A small contrastive audio-text model, trained from scratch.
Model: encoder norm batchnorm, encoder depths [1, 1, 1, 1].
Data: 15625 training examples, 19.7 epochs.
Rows from block 3 of the text encoder, named by matrix and row number. Rows with one number belong to one attention dimension. Each number is 50 + 10 x the weight over its row's rms, rounded and kept within 0 to 99. All counts start at 0. After the name is the row's rms in percent of the matrix's.
# q: attention query (text_encoder.blocks.3.attn.q.weight, 192x192), inputs 128-191
# k: attention key (text_encoder.blocks.3.attn.k.weight, 192x192), inputs 128-191
q.99 118:49 45 57 52 46 35 52 36 57 27 35 41 49 72 56 47 53 47 54 58 53 43 55 56 53 40 51 68 38 47 65 38 54 62 42 50 64 37 60 59 67 52 40 33 58 46 42 47 40 54 39 56 42 42 61 42 56 51 36 27 51 61 45 34
q.100 101:41 54 52 57 47 48 61 46 40 32 38 52 59 70 56 39 51 54 61 52 60 55 61 39 45 51 49 45 35 49 56 45 38 60 43 32 44 45 70 45 49 44 33 48 57 36 46 70 46 57 38 28 49 52 58 47 39 52 54 42 45 65 46 42
q.101 108:47 48 60 43 60 53 46 56 53 71 59 59 42 37 46 52 36 52 53 51 45 54 34 48 51 54 49 54 55 43 49 52 46 36 57 57 54 65 29 54 35 54 62 51 48 55 70 36 51 50 61 64 47 67 30 49 52 50 57 63 37 38 54 64
q.102 097:43 56 39 57 39 41 58 47 34 33 33 44 54 68 64 49 53 42 63 39 59 46 69 49 39 42 43 63 43 57 55 45 53 59 51 50 48 40 63 56 50 51 33 43 47 44 37 43 43 61 46 37 62 43 63 43 42 61 48 34 55 61 40 43
q.103 118:37 53 45 46 38 38 55 32 42 26 37 49 56 63 63 40 62 43 51 51 62 54 72 46 47 46 61 58 49 53 55 52 47 60 42 49 62 40 60 55 65 50 26 30 57 42 44 46 42 62 39 49 45 49 60 40 57 48 41 33 51 61 45 32
q.104 084:43 46 56 56 67 42 54 67 35 43 45 44 57 58 46 43 44 44 52 43 51 57 58 27 72 56 61 35 42 44 55 71 53 35 45 47 43 56 49 60 62 29 54 67 51 42 39 66 48 37 47 47 39 45 57 54 47 49 47 62 49 50 44 43
q.105 087:54 61 64 44 43 30 44 20 51 32 48 42 43 67 47 51 65 40 57 52 51 57 53 55 43 41 64 57 33 65 54 45 60 59 39 45 55 31 55 47 64 47 31 35 48 33 52 34 38 60 33 37 49 50 41 46 57 43 55 47 59 60 42 39
q.106 082:57 47 34 60 53 55 50 64 47 61 52 58 63 33 42 54 41 65 53 46 52 54 34 34 42 51 48 37 48 51 37 57 45 50 63 55 41 68 39 53 53 45 55 58 42 60 40 77 52 46 68 47 52 44 67 42 39 54 41 64 56 39 51 58
q.107 075:63 42 35 42 57 52 42 64 40 50 62 59 60 35 48 58 52 54 65 38 35 43 51 46 45 50 28 49 60 34 48 46 38 59 51 52 54 52 38 56 53 44 70 69 38 61 49 68 64 42 49 46 49 43 59 47 54 60 29 53 53 49 56 52
q.108 075:60 63 45 39 59 57 43 69 65 61 69 64 65 42 53 59 43 53 36 49 56 59 51 55 45 46 55 32 42 38 36 56 45 31 44 53 53 64 64 51 51 61 55 54 50 56 54 57 51 47 59 39 38 55 49 52 40 49 60 53 47 51 65 44
q.109 104:42 49 65 58 34 49 43 41 48 40 42 48 43 43 52 40 50 37 44 63 61 32 51 61 50 40 52 62 42 49 46 48 69 32 42 60 53 39 45 55 56 64 52 25 51 56 68 26 42 50 45 49 40 62 39 48 60 29 57 53 40 53 70 35
q.110 097:48 59 59 44 36 38 57 48 57 42 39 43 33 56 57 43 44 38 41 53 48 48 51 51 56 35 61 73 48 46 66 48 60 50 55 55 68 39 53 43 49 51 38 36 49 46 56 38 38 58 29 48 53 43 43 50 53 44 46 35 39 59 56 50
q.111 076:49 44 47 67 51 40 66 44 49 51 50 50 45 50 47 66 55 57 53 44 35 51 41 66 52 43 62 76 54 65 62 30 54 31 52 61 54 43 57 54 43 51 56 54 68 60 56 26 28 58 41 77 55 45 42 51 61 54 48 32 37 46 49 51
q.112 126:53 42 48 40 59 75 42 61 44 68 52 59 53 40 37 53 36 66 47 47 48 57 42 56 42 55 43 39 58 44 45 55 53 48 48 56 46 56 36 51 39 58 66 71 51 64 53 63 54 45 57 51 60 60 53 60 47 45 52 60 49 41 57 62
q.113 078:62 54 40 56 59 58 60 38 32 53 54 51 68 59 43 44 58 51 47 35 64 61 58 24 53 45 48 37 46 47 51 77 26 64 57 38 57 56 53 44 38 48 49 66 54 46 51 80 60 63 60 41 49 50 57 49 43 56 59 46 41 57 48 65
q.114 080:40 45 50 49 32 57 39 32 57 58 62 54 37 47 67 56 41 32 52 56 45 41 51 57 60 63 42 53 48 55 59 53 46 43 38 42 56 63 43 51 48 63 42 25 59 54 61 27 54 62 41 40 62 57 32 50 48 29 67 54 52 53 55 59
q.115 114:52 51 45 46 63 72 47 59 52 69 56 55 47 34 44 57 33 50 44 50 33 60 45 57 41 52 46 43 59 40 35 57 55 42 52 47 38 59 40 52 44 59 64 62 48 63 43 58 56 52 65 54 48 61 52 50 40 45 58 68 53 32 49 63
q.116 121:51 49 41 48 59 82 55 58 43 73 65 61 62 35 41 54 41 55 51 43 39 49 39 43 43 62 47 32 48 47 30 54 48 45 59 48 39 59 42 42 44 45 62 73 53 53 50 60 61 37 69 48 57 53 54 49 41 62 51 58 55 37 49 66
q.117 068:37 38 44 44 60 60 49 53 56 46 55 53 50 30 39 56 51 59 27 56 53 53 41 48 57 35 53 50 66 35 55 50 45 37 42 41 36 62 56 47 37 60 48 50 49 55 52 60 49 56 62 43 30 58 49 44 51 49 52 55 49 61 38 55
q.118 105:57 50 38 46 68 79 43 64 53 62 44 59 68 45 41 48 42 54 49 44 39 49 45 41 54 52 43 28 46 51 40 51 48 48 58 44 41 69 41 48 46 52 64 74 41 48 44 78 64 49 62 47 56 50 56 58 38 51 60 63 45 38 51 66
q.119 116:48 49 50 56 64 71 57 62 55 57 48 60 60 37 38 40 40 55 55 38 39 54 46 46 45 61 38 24 53 51 42 58 58 44 56 53 38 69 39 47 46 48 54 70 54 55 40 62 59 47 64 50 57 52 60 60 38 52 60 58 45 44 54 67
q.120 101:44 51 44 48 47 21 45 31 47 38 53 50 47 78 56 44 56 51 54 63 51 46 53 49 59 41 62 59 43 66 54 52 50 54 40 54 60 30 56 45 52 57 33 36 59 36 42 37 46 54 32 39 37 57 53 52 57 48 39 45 40 62 45 46
q.121 112:41 59 37 48 46 35 57 37 51 34 33 51 58 65 64 51 62 50 56 50 59 57 60 54 48 44 52 57 46 58 57 43 48 64 49 37 57 40 59 44 62 39 33 39 48 40 39 48 39 49 35 40 52 45 63 42 54 47 52 43 57 58 45 40
q.122 099:46 61 46 57 38 29 48 38 50 36 47 42 53 68 57 47 63 50 48 58 66 45 55 44 49 50 56 67 30 51 58 44 56 61 40 51 59 35 69 55 65 47 31 38 46 45 43 43 35 46 41 54 36 44 47 55 49 63 51 35 53 53 36 46
q.123 070:48 54 55 56 60 50 41 58 61 46 60 54 46 61 39 66 64 50 64 66 47 51 52 62 42 48 54 65 55 54 53 47 64 38 50 58 52 35 37 40 54 39 70 47 50 57 34 30 50 40 65 75 55 43 53 39 41 63 45 55 41 46 63 46
q.124 088:52 52 37 53 45 51 50 41 34 58 45 56 54 60 47 55 43 61 64 31 58 52 47 43 43 58 56 51 40 47 47 50 37 65 67 51 45 48 56 47 49 45 58 63 55 41 53 78 50 62 51 41 48 43 45 50 44 59 45 52 49 53 34 50
q.125 114:60 41 48 39 68 64 49 58 47 72 58 52 61 45 37 46 36 67 55 42 44 52 46 53 46 56 48 35 61 42 43 44 47 55 58 47 46 70 43 42 42 50 56 64 50 53 53 57 57 43 68 59 59 54 53 47 36 62 48 59 53 39 53 59
q.126 111:51 40 49 53 63 72 44 69 48 56 61 49 49 42 36 50 43 59 54 35 35 47 36 51 52 65 40 36 53 59 38 55 41 50 56 43 45 62 40 44 42 57 61 71 58 54 51 68 53 51 61 48 54 49 43 58 40 48 60 61 54 46 57 60
q.127 091:53 58 43 46 60 67 44 72 56 69 58 60 63 45 38 54 31 61 48 45 56 37 31 45 58 59 38 42 59 43 31 49 39 45 54 65 48 58 38 52 36 53 72 52 36 52 51 64 57 53 56 54 51 50 47 39 44 54 53 55 44 47 51 64
q.128 084:58 43 32 51 60 46 48 48 35 46 55 48 58 74 49 47 59 58 63 39 55 58 52 36 36 54 39 41 49 53 56 30 32 66 52 36 38 53 48 43 59 26 43 59 56 37 33 60 56 47 45 49 43 40 50 47 45 55 54 37 58 55 44 45
q.129 089:43 49 72 58 35 55 38 48 45 44 51 60 46 38 52 53 43 32 53 68 54 33 45 55 59 42 59 59 57 46 42 56 65 34 46 48 52 47 46 49 44 69 53 34 41 63 64 24 48 44 47 48 51 49 34 54 51 28 56 55 43 61 73 48
q.130 089:71 47 26 57 53 54 50 44 44 54 54 42 57 44 40 51 50 73 52 46 44 62 50 45 47 53 43 55 49 55 58 43 38 59 54 55 46 55 49 40 51 31 52 63 50 52 48 77 54 54 64 67 51 36 44 41 52 71 51 50 46 34 39 53
q.131 134:58 51 53 52 64 68 52 59 54 66 68 59 47 41 35 52 44 56 52 41 38 47 40 56 47 64 43 46 53 54 44 50 55 52 47 57 43 59 38 47 35 59 69 65 44 53 59 47 57 39 71 56 47 51 38 54 41 55 54 59 44 32 49 64
q.132 113:52 43 47 47 57 75 52 70 49 65 50 47 44 32 37 46 40 62 52 39 38 50 45 56 43 56 46 34 69 41 40 51 54 48 51 46 35 64 40 49 40 50 72 57 46 68 53 46 59 42 66 55 52 53 46 50 45 43 50 65 49 46 53 65
q.133 093:29 59 67 44 40 43 44 49 43 43 46 42 30 49 67 50 48 31 36 61 56 30 55 64 55 48 61 44 47 48 45 45 58 44 50 39 49 37 48 58 44 53 38 30 58 56 52 37 38 56 39 49 51 55 44 54 46 27 60 57 53 61 62 37
q.134 094:45 53 46 41 46 59 55 69 41 49 36 49 56 70 54 41 52 62 47 46 60 62 54 35 51 47 50 42 26 53 51 56 35 66 47 41 38 58 56 42 52 34 51 63 43 39 40 83 53 46 59 29 42 47 52 50 41 49 57 63 62 42 52 45
q.135 097:40 61 61 49 46 36 42 32 39 34 47 41 45 58 56 49 54 40 56 58 66 52 62 47 55 53 53 60 37 58 64 60 67 45 43 44 63 29 62 60 58 57 30 27 44 48 55 33 49 51 35 46 43 53 55 57 50 46 47 53 47 57 52 33
q.136 088:28 44 63 49 44 71 49 69 49 51 38 42 62 54 55 40 54 32 41 58 71 49 58 42 55 44 58 32 31 32 36 49 60 42 33 48 55 49 43 53 37 58 49 38 47 48 62 47 37 55 40 34 56 50 60 46 40 42 58 61 49 62 68 47
q.137 095:49 54 46 46 39 17 47 45 55 36 44 52 39 61 49 57 70 48 52 51 50 58 42 47 44 51 57 83 34 53 68 35 44 52 57 56 56 36 44 41 50 55 60 31 61 32 50 28 34 44 44 61 57 45 50 44 68 53 34 32 44 52 43 47
q.138 133:38 51 51 58 44 33 47 31 49 29 41 41 44 59 57 49 53 36 44 59 61 42 64 49 48 41 50 63 37 46 65 49 46 57 44 44 60 38 63 49 65 52 36 39 52 42 55 43 38 54 29 36 50 43 54 43 51 43 38 39 51 68 47 36
q.139 068:35 71 52 43 47 66 47 54 58 43 48 57 54 53 55 42 46 47 37 42 68 73 55 49 48 53 46 49 24 42 46 70 39 58 65 55 38 42 44 54 39 34 40 49 45 56 39 77 64 62 47 37 36 60 55 52 65 48 59 57 43 58 55 55
q.140 106:63 43 48 43 67 71 48 75 48 67 47 51 50 39 40 53 42 58 51 41 37 53 36 50 40 57 43 46 65 43 44 52 50 42 46 47 32 68 40 44 44 47 61 60 44 56 58 50 65 50 58 56 56 59 49 46 33 49 55 60 42 31 61 54
q.141 110:44 55 61 50 40 29 43 44 51 43 47 42 47 67 56 53 64 37 44 65 61 48 63 51 59 51 54 60 41 45 57 55 46 44 54 57 62 34 64 50 64 61 39 37 58 50 66 42 39 54 42 47 50 48 46 43 55 48 44 41 39 55 46 33
q.142 133:46 56 51 54 31 24 50 30 50 39 42 47 47 55 56 44 50 42 44 57 59 51 56 43 49 42 54 62 35 54 65 48 58 47 49 45 66 32 64 56 63 54 29 35 58 48 49 36 48 52 35 45 42 46 53 40 61 38 39 47 53 57 50 37
q.143 084:52 41 39 51 43 49 49 51 37 49 43 54 53 67 37 59 65 66 46 40 42 56 53 46 56 46 41 52 49 63 44 45 35 64 53 51 40 46 64 55 62 44 50 45 39 41 34 71 53 59 50 62 44 38 59 56 57 58 42 42 44 48 42 40
q.144 071:59 65 35 73 56 27 69 37 69 52 36 37 46 42 36 69 53 46 38 62 48 57 36 55 47 34 53 43 47 50 62 31 43 66 59 45 52 56 53 40 66 38 53 68 56 43 45 39 50 65 43 60 41 50 47 52 68 63 55 50 56 57 22 57
q.145 075:35 43 54 55 50 56 53 35 33 34 38 57 55 58 61 50 70 52 55 54 37 51 43 38 49 35 50 63 36 30 51 51 60 68 47 49 56 44 39 62 56 51 39 55 47 30 47 58 59 52 53 50 59 58 52 73 56 47 30 53 48 39 63 64
q.146 086:58 63 28 46 46 39 59 56 41 63 45 59 45 37 42 55 46 53 47 49 54 45 43 59 59 57 34 57 49 63 43 50 42 39 56 67 52 48 58 40 58 43 54 40 59 52 49 42 55 52 56 60 34 45 46 43 57 58 66 60 53 41 26 50
q.147 098:35 53 54 41 44 47 51 54 51 39 54 57 54 56 56 39 59 36 43 48 56 45 49 50 43 28 56 54 63 41 50 42 53 67 37 41 42 39 43 65 54 45 47 48 42 54 47 49 45 56 35 48 51 47 60 65 48 54 44 41 56 55 60 47
q.148 105:67 46 37 53 57 43 57 48 41 64 48 51 48 51 45 65 50 75 53 53 54 44 36 38 59 65 44 60 49 60 48 60 36 43 61 63 44 41 56 38 49 53 61 59 62 38 46 60 66 51 54 36 38 54 44 31 48 64 60 55 49 44 54 53
q.149 109:47 46 62 43 48 57 40 57 44 32 46 39 52 63 64 26 44 33 47 41 46 34 67 60 36 29 52 42 54 46 52 33 72 62 46 34 39 47 50 58 55 45 38 50 46 65 39 46 31 57 43 49 64 42 59 52 45 47 40 45 62 65 41 38
q.150 125:26 40 66 51 51 56 49 50 49 32 37 48 55 53 66 32 48 17 51 53 64 50 69 44 43 38 46 41 57 29 46 41 64 56 41 35 55 40 57 74 56 51 42 31 36 50 54 45 35 50 36 51 50 59 51 45 46 39 44 45 53 70 57 39
k.99 111:50 51 39 38 51 50 63 49 60 53 78 61 39 32 40 65 48 57 29 55 40 47 62 53 46 48 40 43 63 47 46 52 47 29 45 43 55 47 52 58 53 57 58 54 50 61 51 32 49 45 55 44 53 55 32 57 48 47 57 46 47 41 37 45
k.100 100:55 46 46 44 33 54 40 46 57 58 54 58 38 22 41 59 37 47 31 68 52 46 66 56 51 62 62 42 58 51 38 47 53 27 32 35 50 55 52 49 47 75 49 47 56 59 41 46 55 52 53 54 45 44 36 54 55 44 57 40 58 56 42 42
k.101 106:43 54 50 65 53 40 57 56 39 49 35 45 65 78 57 31 46 54 64 33 44 45 50 45 50 46 45 63 43 56 64 43 40 73 61 64 54 48 41 40 61 24 54 64 35 39 45 56 49 46 47 40 50 50 54 61 46 58 49 49 51 49 48 43
k.102 102:46 54 39 41 38 57 47 38 62 57 61 62 50 27 53 58 50 50 32 58 48 47 52 64 55 49 41 39 68 45 44 50 51 33 41 31 56 50 57 52 47 66 59 36 60 72 48 39 44 58 52 58 54 54 40 44 61 42 59 53 43 55 42 55
k.103 111:56 39 53 41 42 42 51 42 53 55 71 65 43 17 53 61 35 53 34 54 43 52 52 61 39 52 50 42 59 44 35 49 56 36 39 49 46 54 52 59 45 60 42 38 59 65 45 44 41 42 58 48 46 51 43 59 56 48 55 48 60 43 44 48
k.104 081:33 56 63 63 53 59 37 55 46 55 46 51 49 42 46 39 46 36 37 54 52 29 46 54 53 34 63 54 41 45 34 58 44 27 45 39 51 49 40 50 58 54 53 36 48 39 56 45 41 38 47 66 49 64 50 27 55 23 41 72 49 63 47 48
k.105 088:54 33 41 39 40 52 43 45 61 59 66 58 46 28 48 62 39 47 27 53 51 58 69 56 38 51 53 34 57 54 50 46 60 38 49 38 57 54 47 53 39 67 42 55 67 56 43 43 40 43 61 57 47 50 49 62 55 49 57 43 63 53 53 45
k.106 078:40 45 72 61 44 41 49 48 45 57 54 35 61 60 53 47 37 33 48 51 57 34 63 48 57 56 41 35 47 59 55 67 56 57 50 54 64 45 56 50 60 48 39 44 39 50 45 56 58 52 41 54 38 63 40 43 40 33 42 56 61 70 61 35
k.107 074:58 53 73 37 48 51 40 32 47 65 45 37 50 72 57 32 64 43 67 58 64 21 49 45 63 56 36 43 48 61 62 61 30 40 42 47 39 54 41 53 51 51 62 44 43 44 60 44 40 55 29 49 46 44 43 39 64 56 54 59 46 49 52 33
k.108 078:41 46 44 49 39 29 62 64 56 39 38 51 51 74 47 39 59 50 68 37 40 63 39 41 41 58 38 63 39 37 61 59 44 64 71 55 52 60 59 35 61 33 59 53 57 43 60 68 59 44 51 50 57 36 69 59 47 56 31 53 43 50 45 53
k.109 099:54 49 29 44 41 46 62 54 59 61 52 68 42 45 35 68 63 63 53 43 35 78 41 61 56 54 60 65 59 48 43 30 35 59 55 65 40 62 69 47 59 39 49 57 55 64 36 51 42 58 73 57 58 39 51 66 44 70 32 41 61 35 27 46
k.110 089:62 43 32 35 46 48 57 62 45 61 61 65 39 30 33 67 41 54 40 55 44 66 51 57 60 39 53 59 50 45 46 43 39 50 48 41 47 62 43 62 53 64 52 61 51 62 44 43 52 40 61 56 48 52 49 66 48 55 56 54 52 32 36 44
k.111 069:53 65 66 54 61 32 71 48 37 44 46 44 47 56 67 45 55 66 48 47 64 60 52 43 41 46 30 48 41 34 58 52 67 54 56 37 60 60 54 57 65 32 43 60 41 60 42 58 42 58 54 36 63 55 41 56 51 51 44 57 56 37 54 48
k.112 116:49 57 61 60 59 43 41 47 41 41 27 45 56 72 58 35 49 50 68 44 59 39 54 34 52 45 59 63 49 52 61 50 53 63 68 59 52 44 55 38 61 35 44 54 46 33 50 56 49 51 44 48 47 51 63 45 54 54 42 49 50 53 60 55
k.113 070:50 42 66 60 45 51 32 61 43 68 46 58 43 57 67 46 36 45 57 58 56 57 55 48 57 38 66 52 28 35 55 67 56 42 58 42 50 45 56 58 47 47 54 30 62 48 49 45 47 52 46 58 43 45 62 52 45 41 52 72 53 58 77 44
k.114 084:66 43 39 42 48 44 67 64 55 50 53 64 51 56 47 53 61 58 65 41 41 69 46 57 41 47 43 50 48 55 54 38 39 57 64 56 33 60 48 51 54 54 59 66 49 45 33 61 42 62 57 52 43 38 42 66 42 60 34 25 57 40 35 44
k.115 110:53 53 55 64 58 50 48 41 36 43 31 34 50 69 57 43 59 44 62 38 48 47 41 38 49 47 54 57 53 50 59 54 48 74 58 59 45 56 52 37 53 33 48 54 39 35 44 66 52 53 34 51 44 47 62 52 47 53 54 58 56 48 59 56
k.116 105:50 53 59 65 54 58 48 59 39 41 27 37 64 75 57 36 56 39 56 37 61 36 50 44 53 54 54 50 41 44 64 45 45 74 59 54 50 50 45 48 48 31 53 51 50 41 49 57 59 53 38 50 40 43 54 41 46 62 44 54 50 47 62 56
k.117 068:57 57 54 61 59 58 54 44 36 36 45 57 44 70 41 37 32 38 47 45 53 57 22 49 43 29 37 69 51 38 43 38 46 57 63 49 60 53 56 39 49 33 56 54 33 37 37 42 57 38 54 48 49 44 57 50 54 50 56 45 42 55 50 49
k.118 094:36 60 62 54 57 53 41 55 45 51 28 47 48 60 50 35 45 37 55 45 55 34 47 51 40 42 48 60 52 55 54 43 64 54 62 55 59 44 51 42 46 45 42 37 42 37 48 48 59 49 38 51 50 58 47 33 57 41 60 62 47 64 55 39
k.119 096:48 54 58 59 51 54 42 48 55 44 28 38 66 71 60 43 55 47 64 48 53 37 35 43 42 41 47 66 42 63 55 47 57 62 61 51 54 57 40 48 53 34 53 51 53 31 52 59 50 55 33 52 52 54 47 35 54 53 60 64 49 69 58 41
k.120 097:55 55 49 45 38 47 47 49 51 61 73 55 39 34 44 64 45 59 25 67 48 58 66 50 57 53 40 41 56 35 41 50 42 34 38 36 42 43 57 58 43 67 43 41 60 58 42 48 38 51 59 50 50 47 41 56 55 30 44 50 58 58 38 49
k.121 110:45 40 42 50 43 44 47 55 58 60 70 54 43 20 43 55 41 54 28 54 48 64 67 56 54 47 48 35 51 49 39 48 64 36 38 50 44 47 53 55 38 67 42 50 64 73 56 44 43 52 59 47 57 50 48 55 58 33 58 43 53 48 49 48
k.122 099:56 42 40 54 44 42 58 42 49 54 60 54 33 20 52 52 34 60 30 70 43 62 68 59 47 57 43 37 45 49 35 49 60 35 32 32 52 42 48 62 50 63 39 41 63 66 49 46 44 45 56 51 48 51 48 56 51 32 52 49 57 56 39 47
k.123 073:41 61 71 52 55 42 53 51 57 42 60 45 53 49 52 55 38 47 42 40 61 42 68 51 51 58 51 35 55 53 48 66 46 44 40 37 42 55 56 52 43 37 36 56 60 36 58 52 43 46 41 46 47 59 49 39 55 34 56 57 42 51 72 49
k.124 084:45 44 66 49 40 43 33 55 53 55 44 49 36 52 69 46 36 52 44 62 70 37 70 34 52 47 55 31 46 40 52 68 63 39 56 43 59 39 43 45 47 63 41 38 51 47 69 45 38 42 45 46 45 52 50 47 43 35 60 57 52 61 73 50
k.125 105:43 66 50 56 59 58 44 51 39 53 40 34 59 63 60 39 54 42 60 51 63 34 43 38 47 51 54 64 39 62 62 44 58 59 55 54 54 53 45 49 48 34 52 47 38 43 46 67 55 58 35 58 48 46 60 43 51 50 58 57 49 58 60 55
k.126 100:38 47 60 63 52 49 36 48 54 34 37 37 53 67 51 40 47 39 73 44 57 42 55 35 42 52 54 56 41 48 70 54 52 56 63 56 55 39 59 42 56 35 50 51 54 42 56 60 43 48 34 57 51 57 57 42 49 48 51 55 41 57 55 49
k.127 092:55 60 58 51 48 56 52 48 42 44 40 37 60 68 54 29 52 54 68 53 57 47 44 44 66 42 38 65 43 56 59 57 36 70 63 65 59 41 49 54 61 32 49 58 50 41 59 56 54 58 52 55 53 44 49 50 52 46 52 45 40 53 59 50
k.128 087:48 52 70 41 52 55 48 39 56 63 55 51 56 37 71 48 52 41 31 49 64 22 66 54 44 38 57 43 62 50 54 67 47 29 43 28 51 45 51 48 43 70 57 43 43 67 63 45 42 47 48 49 45 62 44 41 56 35 67 69 48 54 65 42
k.129 090:47 45 33 60 44 34 72 61 41 59 43 59 57 56 27 65 50 56 70 51 29 80 43 58 55 48 52 72 54 50 46 28 33 69 52 69 43 47 50 48 42 42 47 48 58 51 39 56 60 49 56 58 50 47 62 53 54 64 29 33 49 32 35 55
k.130 099:32 55 60 62 52 59 41 48 45 53 51 49 47 58 68 28 41 31 57 60 70 34 68 38 47 58 50 35 43 45 58 71 67 48 58 39 53 35 52 56 57 54 49 40 45 40 54 57 49 58 36 53 41 48 47 46 36 46 56 66 52 50 70 55
k.131 119:45 56 62 69 59 46 46 56 35 42 30 30 51 70 55 37 49 50 69 38 61 48 47 47 47 49 57 52 48 42 58 54 53 68 65 62 60 59 41 47 55 29 51 44 40 29 47 62 50 56 42 55 40 45 60 50 53 49 45 53 56 56 55 45
k.132 108:47 52 59 63 50 47 41 51 49 39 38 42 50 65 48 40 60 49 62 42 46 37 42 46 59 52 56 63 50 59 68 59 48 71 67 53 49 44 50 50 64 43 48 55 48 29 47 61 53 51 35 44 47 51 61 44 49 49 44 55 45 49 52 57
k.133 090:60 43 18 51 54 46 56 56 60 59 55 61 45 35 42 54 43 64 48 42 26 64 41 60 46 47 56 65 49 45 46 33 41 65 48 51 38 49 63 54 58 39 49 51 56 53 28 43 58 50 57 66 42 32 49 53 53 67 39 22 57 42 30 60
k.134 077:30 52 69 53 53 62 29 50 49 52 56 67 42 40 50 50 59 48 37 54 72 35 49 47 59 60 54 55 57 58 36 59 68 37 42 52 60 50 54 39 47 78 65 28 61 57 58 45 54 37 51 43 34 52 33 30 54 33 52 53 51 57 66 44
k.135 095:57 54 42 51 44 46 55 46 65 42 61 66 39 26 36 69 39 53 39 49 33 55 56 57 47 47 50 36 49 41 47 50 58 26 31 39 58 52 60 52 47 66 33 60 63 67 53 38 41 46 69 62 56 47 49 62 57 49 50 49 57 46 47 43
k.136 099:61 43 26 48 48 53 63 60 67 55 54 58 49 54 46 67 58 54 50 57 35 66 31 61 45 45 61 64 52 53 54 37 40 62 56 53 45 60 52 50 51 40 47 52 61 47 49 41 43 49 65 58 44 44 46 59 49 66 42 33 45 42 29 38
k.137 090:52 59 54 36 38 59 57 36 39 45 76 52 49 23 47 66 50 61 35 50 49 49 58 52 55 54 41 27 44 45 48 60 63 28 51 36 59 56 40 65 46 57 49 47 46 60 56 41 51 45 67 48 56 48 47 51 48 48 62 60 40 42 39 57
k.138 119:55 48 38 40 38 50 49 46 58 53 66 55 49 31 43 63 43 63 33 54 51 51 58 60 44 49 52 43 63 49 44 41 50 30 37 47 44 46 56 58 39 69 50 51 58 72 45 42 51 48 62 58 60 55 49 47 55 53 56 44 52 49 39 46
k.139 065:28 65 41 63 50 47 51 62 54 42 26 43 41 45 57 54 61 37 61 56 45 65 50 53 56 53 57 35 30 51 34 68 60 52 47 50 56 49 55 37 51 49 55 32 40 44 57 55 55 36 46 55 36 61 53 53 64 28 51 47 67 51 53 55
k.140 099:43 57 59 58 63 57 52 39 44 49 33 44 60 65 61 35 58 44 64 38 61 43 33 46 57 49 41 70 49 54 67 55 52 70 68 66 48 42 41 51 59 40 56 46 38 32 47 58 43 49 39 53 53 55 61 41 53 65 49 57 49 47 56 51
k.141 097:44 41 30 38 49 43 56 60 57 51 66 60 33 28 33 68 51 67 32 44 33 59 48 56 57 54 52 49 57 47 39 54 44 31 39 41 61 43 55 62 43 50 42 51 53 64 43 50 51 50 55 43 47 49 47 62 56 53 40 47 53 44 34 49
k.142 110:56 46 51 31 39 54 49 49 59 61 60 64 44 28 46 62 55 60 36 49 50 65 52 48 44 58 53 49 53 43 35 41 53 32 44 49 52 45 51 64 46 54 46 57 55 69 43 35 42 45 64 54 52 45 42 58 44 42 51 48 59 52 37 52
k.143 091:35 42 63 45 45 69 48 46 56 47 47 52 59 39 52 47 39 36 39 50 56 37 70 38 56 48 48 29 52 57 37 72 61 41 40 33 50 54 33 44 55 54 38 36 54 52 60 42 44 41 39 57 50 51 33 38 36 44 59 66 47 55 79 44
k.144 080:39 45 44 47 44 45 51 63 47 53 46 46 53 66 54 40 27 29 41 46 52 43 60 38 43 31 33 39 53 41 37 56 55 50 59 59 42 35 42 61 47 54 40 64 49 33 41 50 65 59 46 32 53 71 45 51 46 33 39 52 47 55 34 62
k.145 077:61 68 46 52 56 49 40 53 54 33 57 50 53 38 61 64 37 62 36 28 35 56 47 47 54 51 47 56 68 70 37 65 33 44 48 44 41 67 54 49 50 54 55 45 45 46 52 46 48 74 55 51 58 46 49 50 43 56 65 57 47 43 31 47
k.146 079:30 58 50 51 60 60 45 60 53 32 19 40 61 63 49 48 47 14 44 56 66 75 54 41 51 43 58 59 62 39 48 49 37 51 51 42 44 61 53 39 45 50 29 57 60 60 67 58 39 39 34 48 41 43 48 47 41 50 49 40 56 60 44 43
k.147 109:60 41 49 50 54 54 62 46 54 47 71 48 49 62 41 50 54 71 63 40 34 45 50 62 51 46 49 46 46 72 60 44 55 63 55 48 47 55 44 56 54 41 58 50 40 48 51 58 39 53 64 54 59 49 48 47 53 63 46 47 48 29 49 47
k.148 111:35 56 40 59 39 51 38 56 56 42 45 59 54 41 58 42 31 41 37 65 68 53 61 52 53 45 39 46 53 32 37 60 55 37 46 41 53 46 55 42 46 60 43 38 63 58 56 45 57 36 41 57 52 45 52 50 48 42 40 65 53 63 45 58
k.149 118:67 47 58 49 56 42 51 47 54 55 59 42 46 55 42 47 68 70 72 31 38 32 46 50 50 58 52 48 50 58 55 39 44 61 49 59 49 42 43 59 46 56 61 57 38 44 44 51 50 58 68 42 57 50 35 55 42 69 50 39 51 30 69 50
k.150 120:74 47 61 52 62 55 56 43 53 41 66 45 52 60 41 48 58 59 70 28 29 43 50 56 40 52 56 56 44 66 67 50 55 57 46 52 56 58 46 59 56 51 53 65 35 57 50 45 53 60 60 53 47 50 40 56 42 63 46 34 39 33 50 49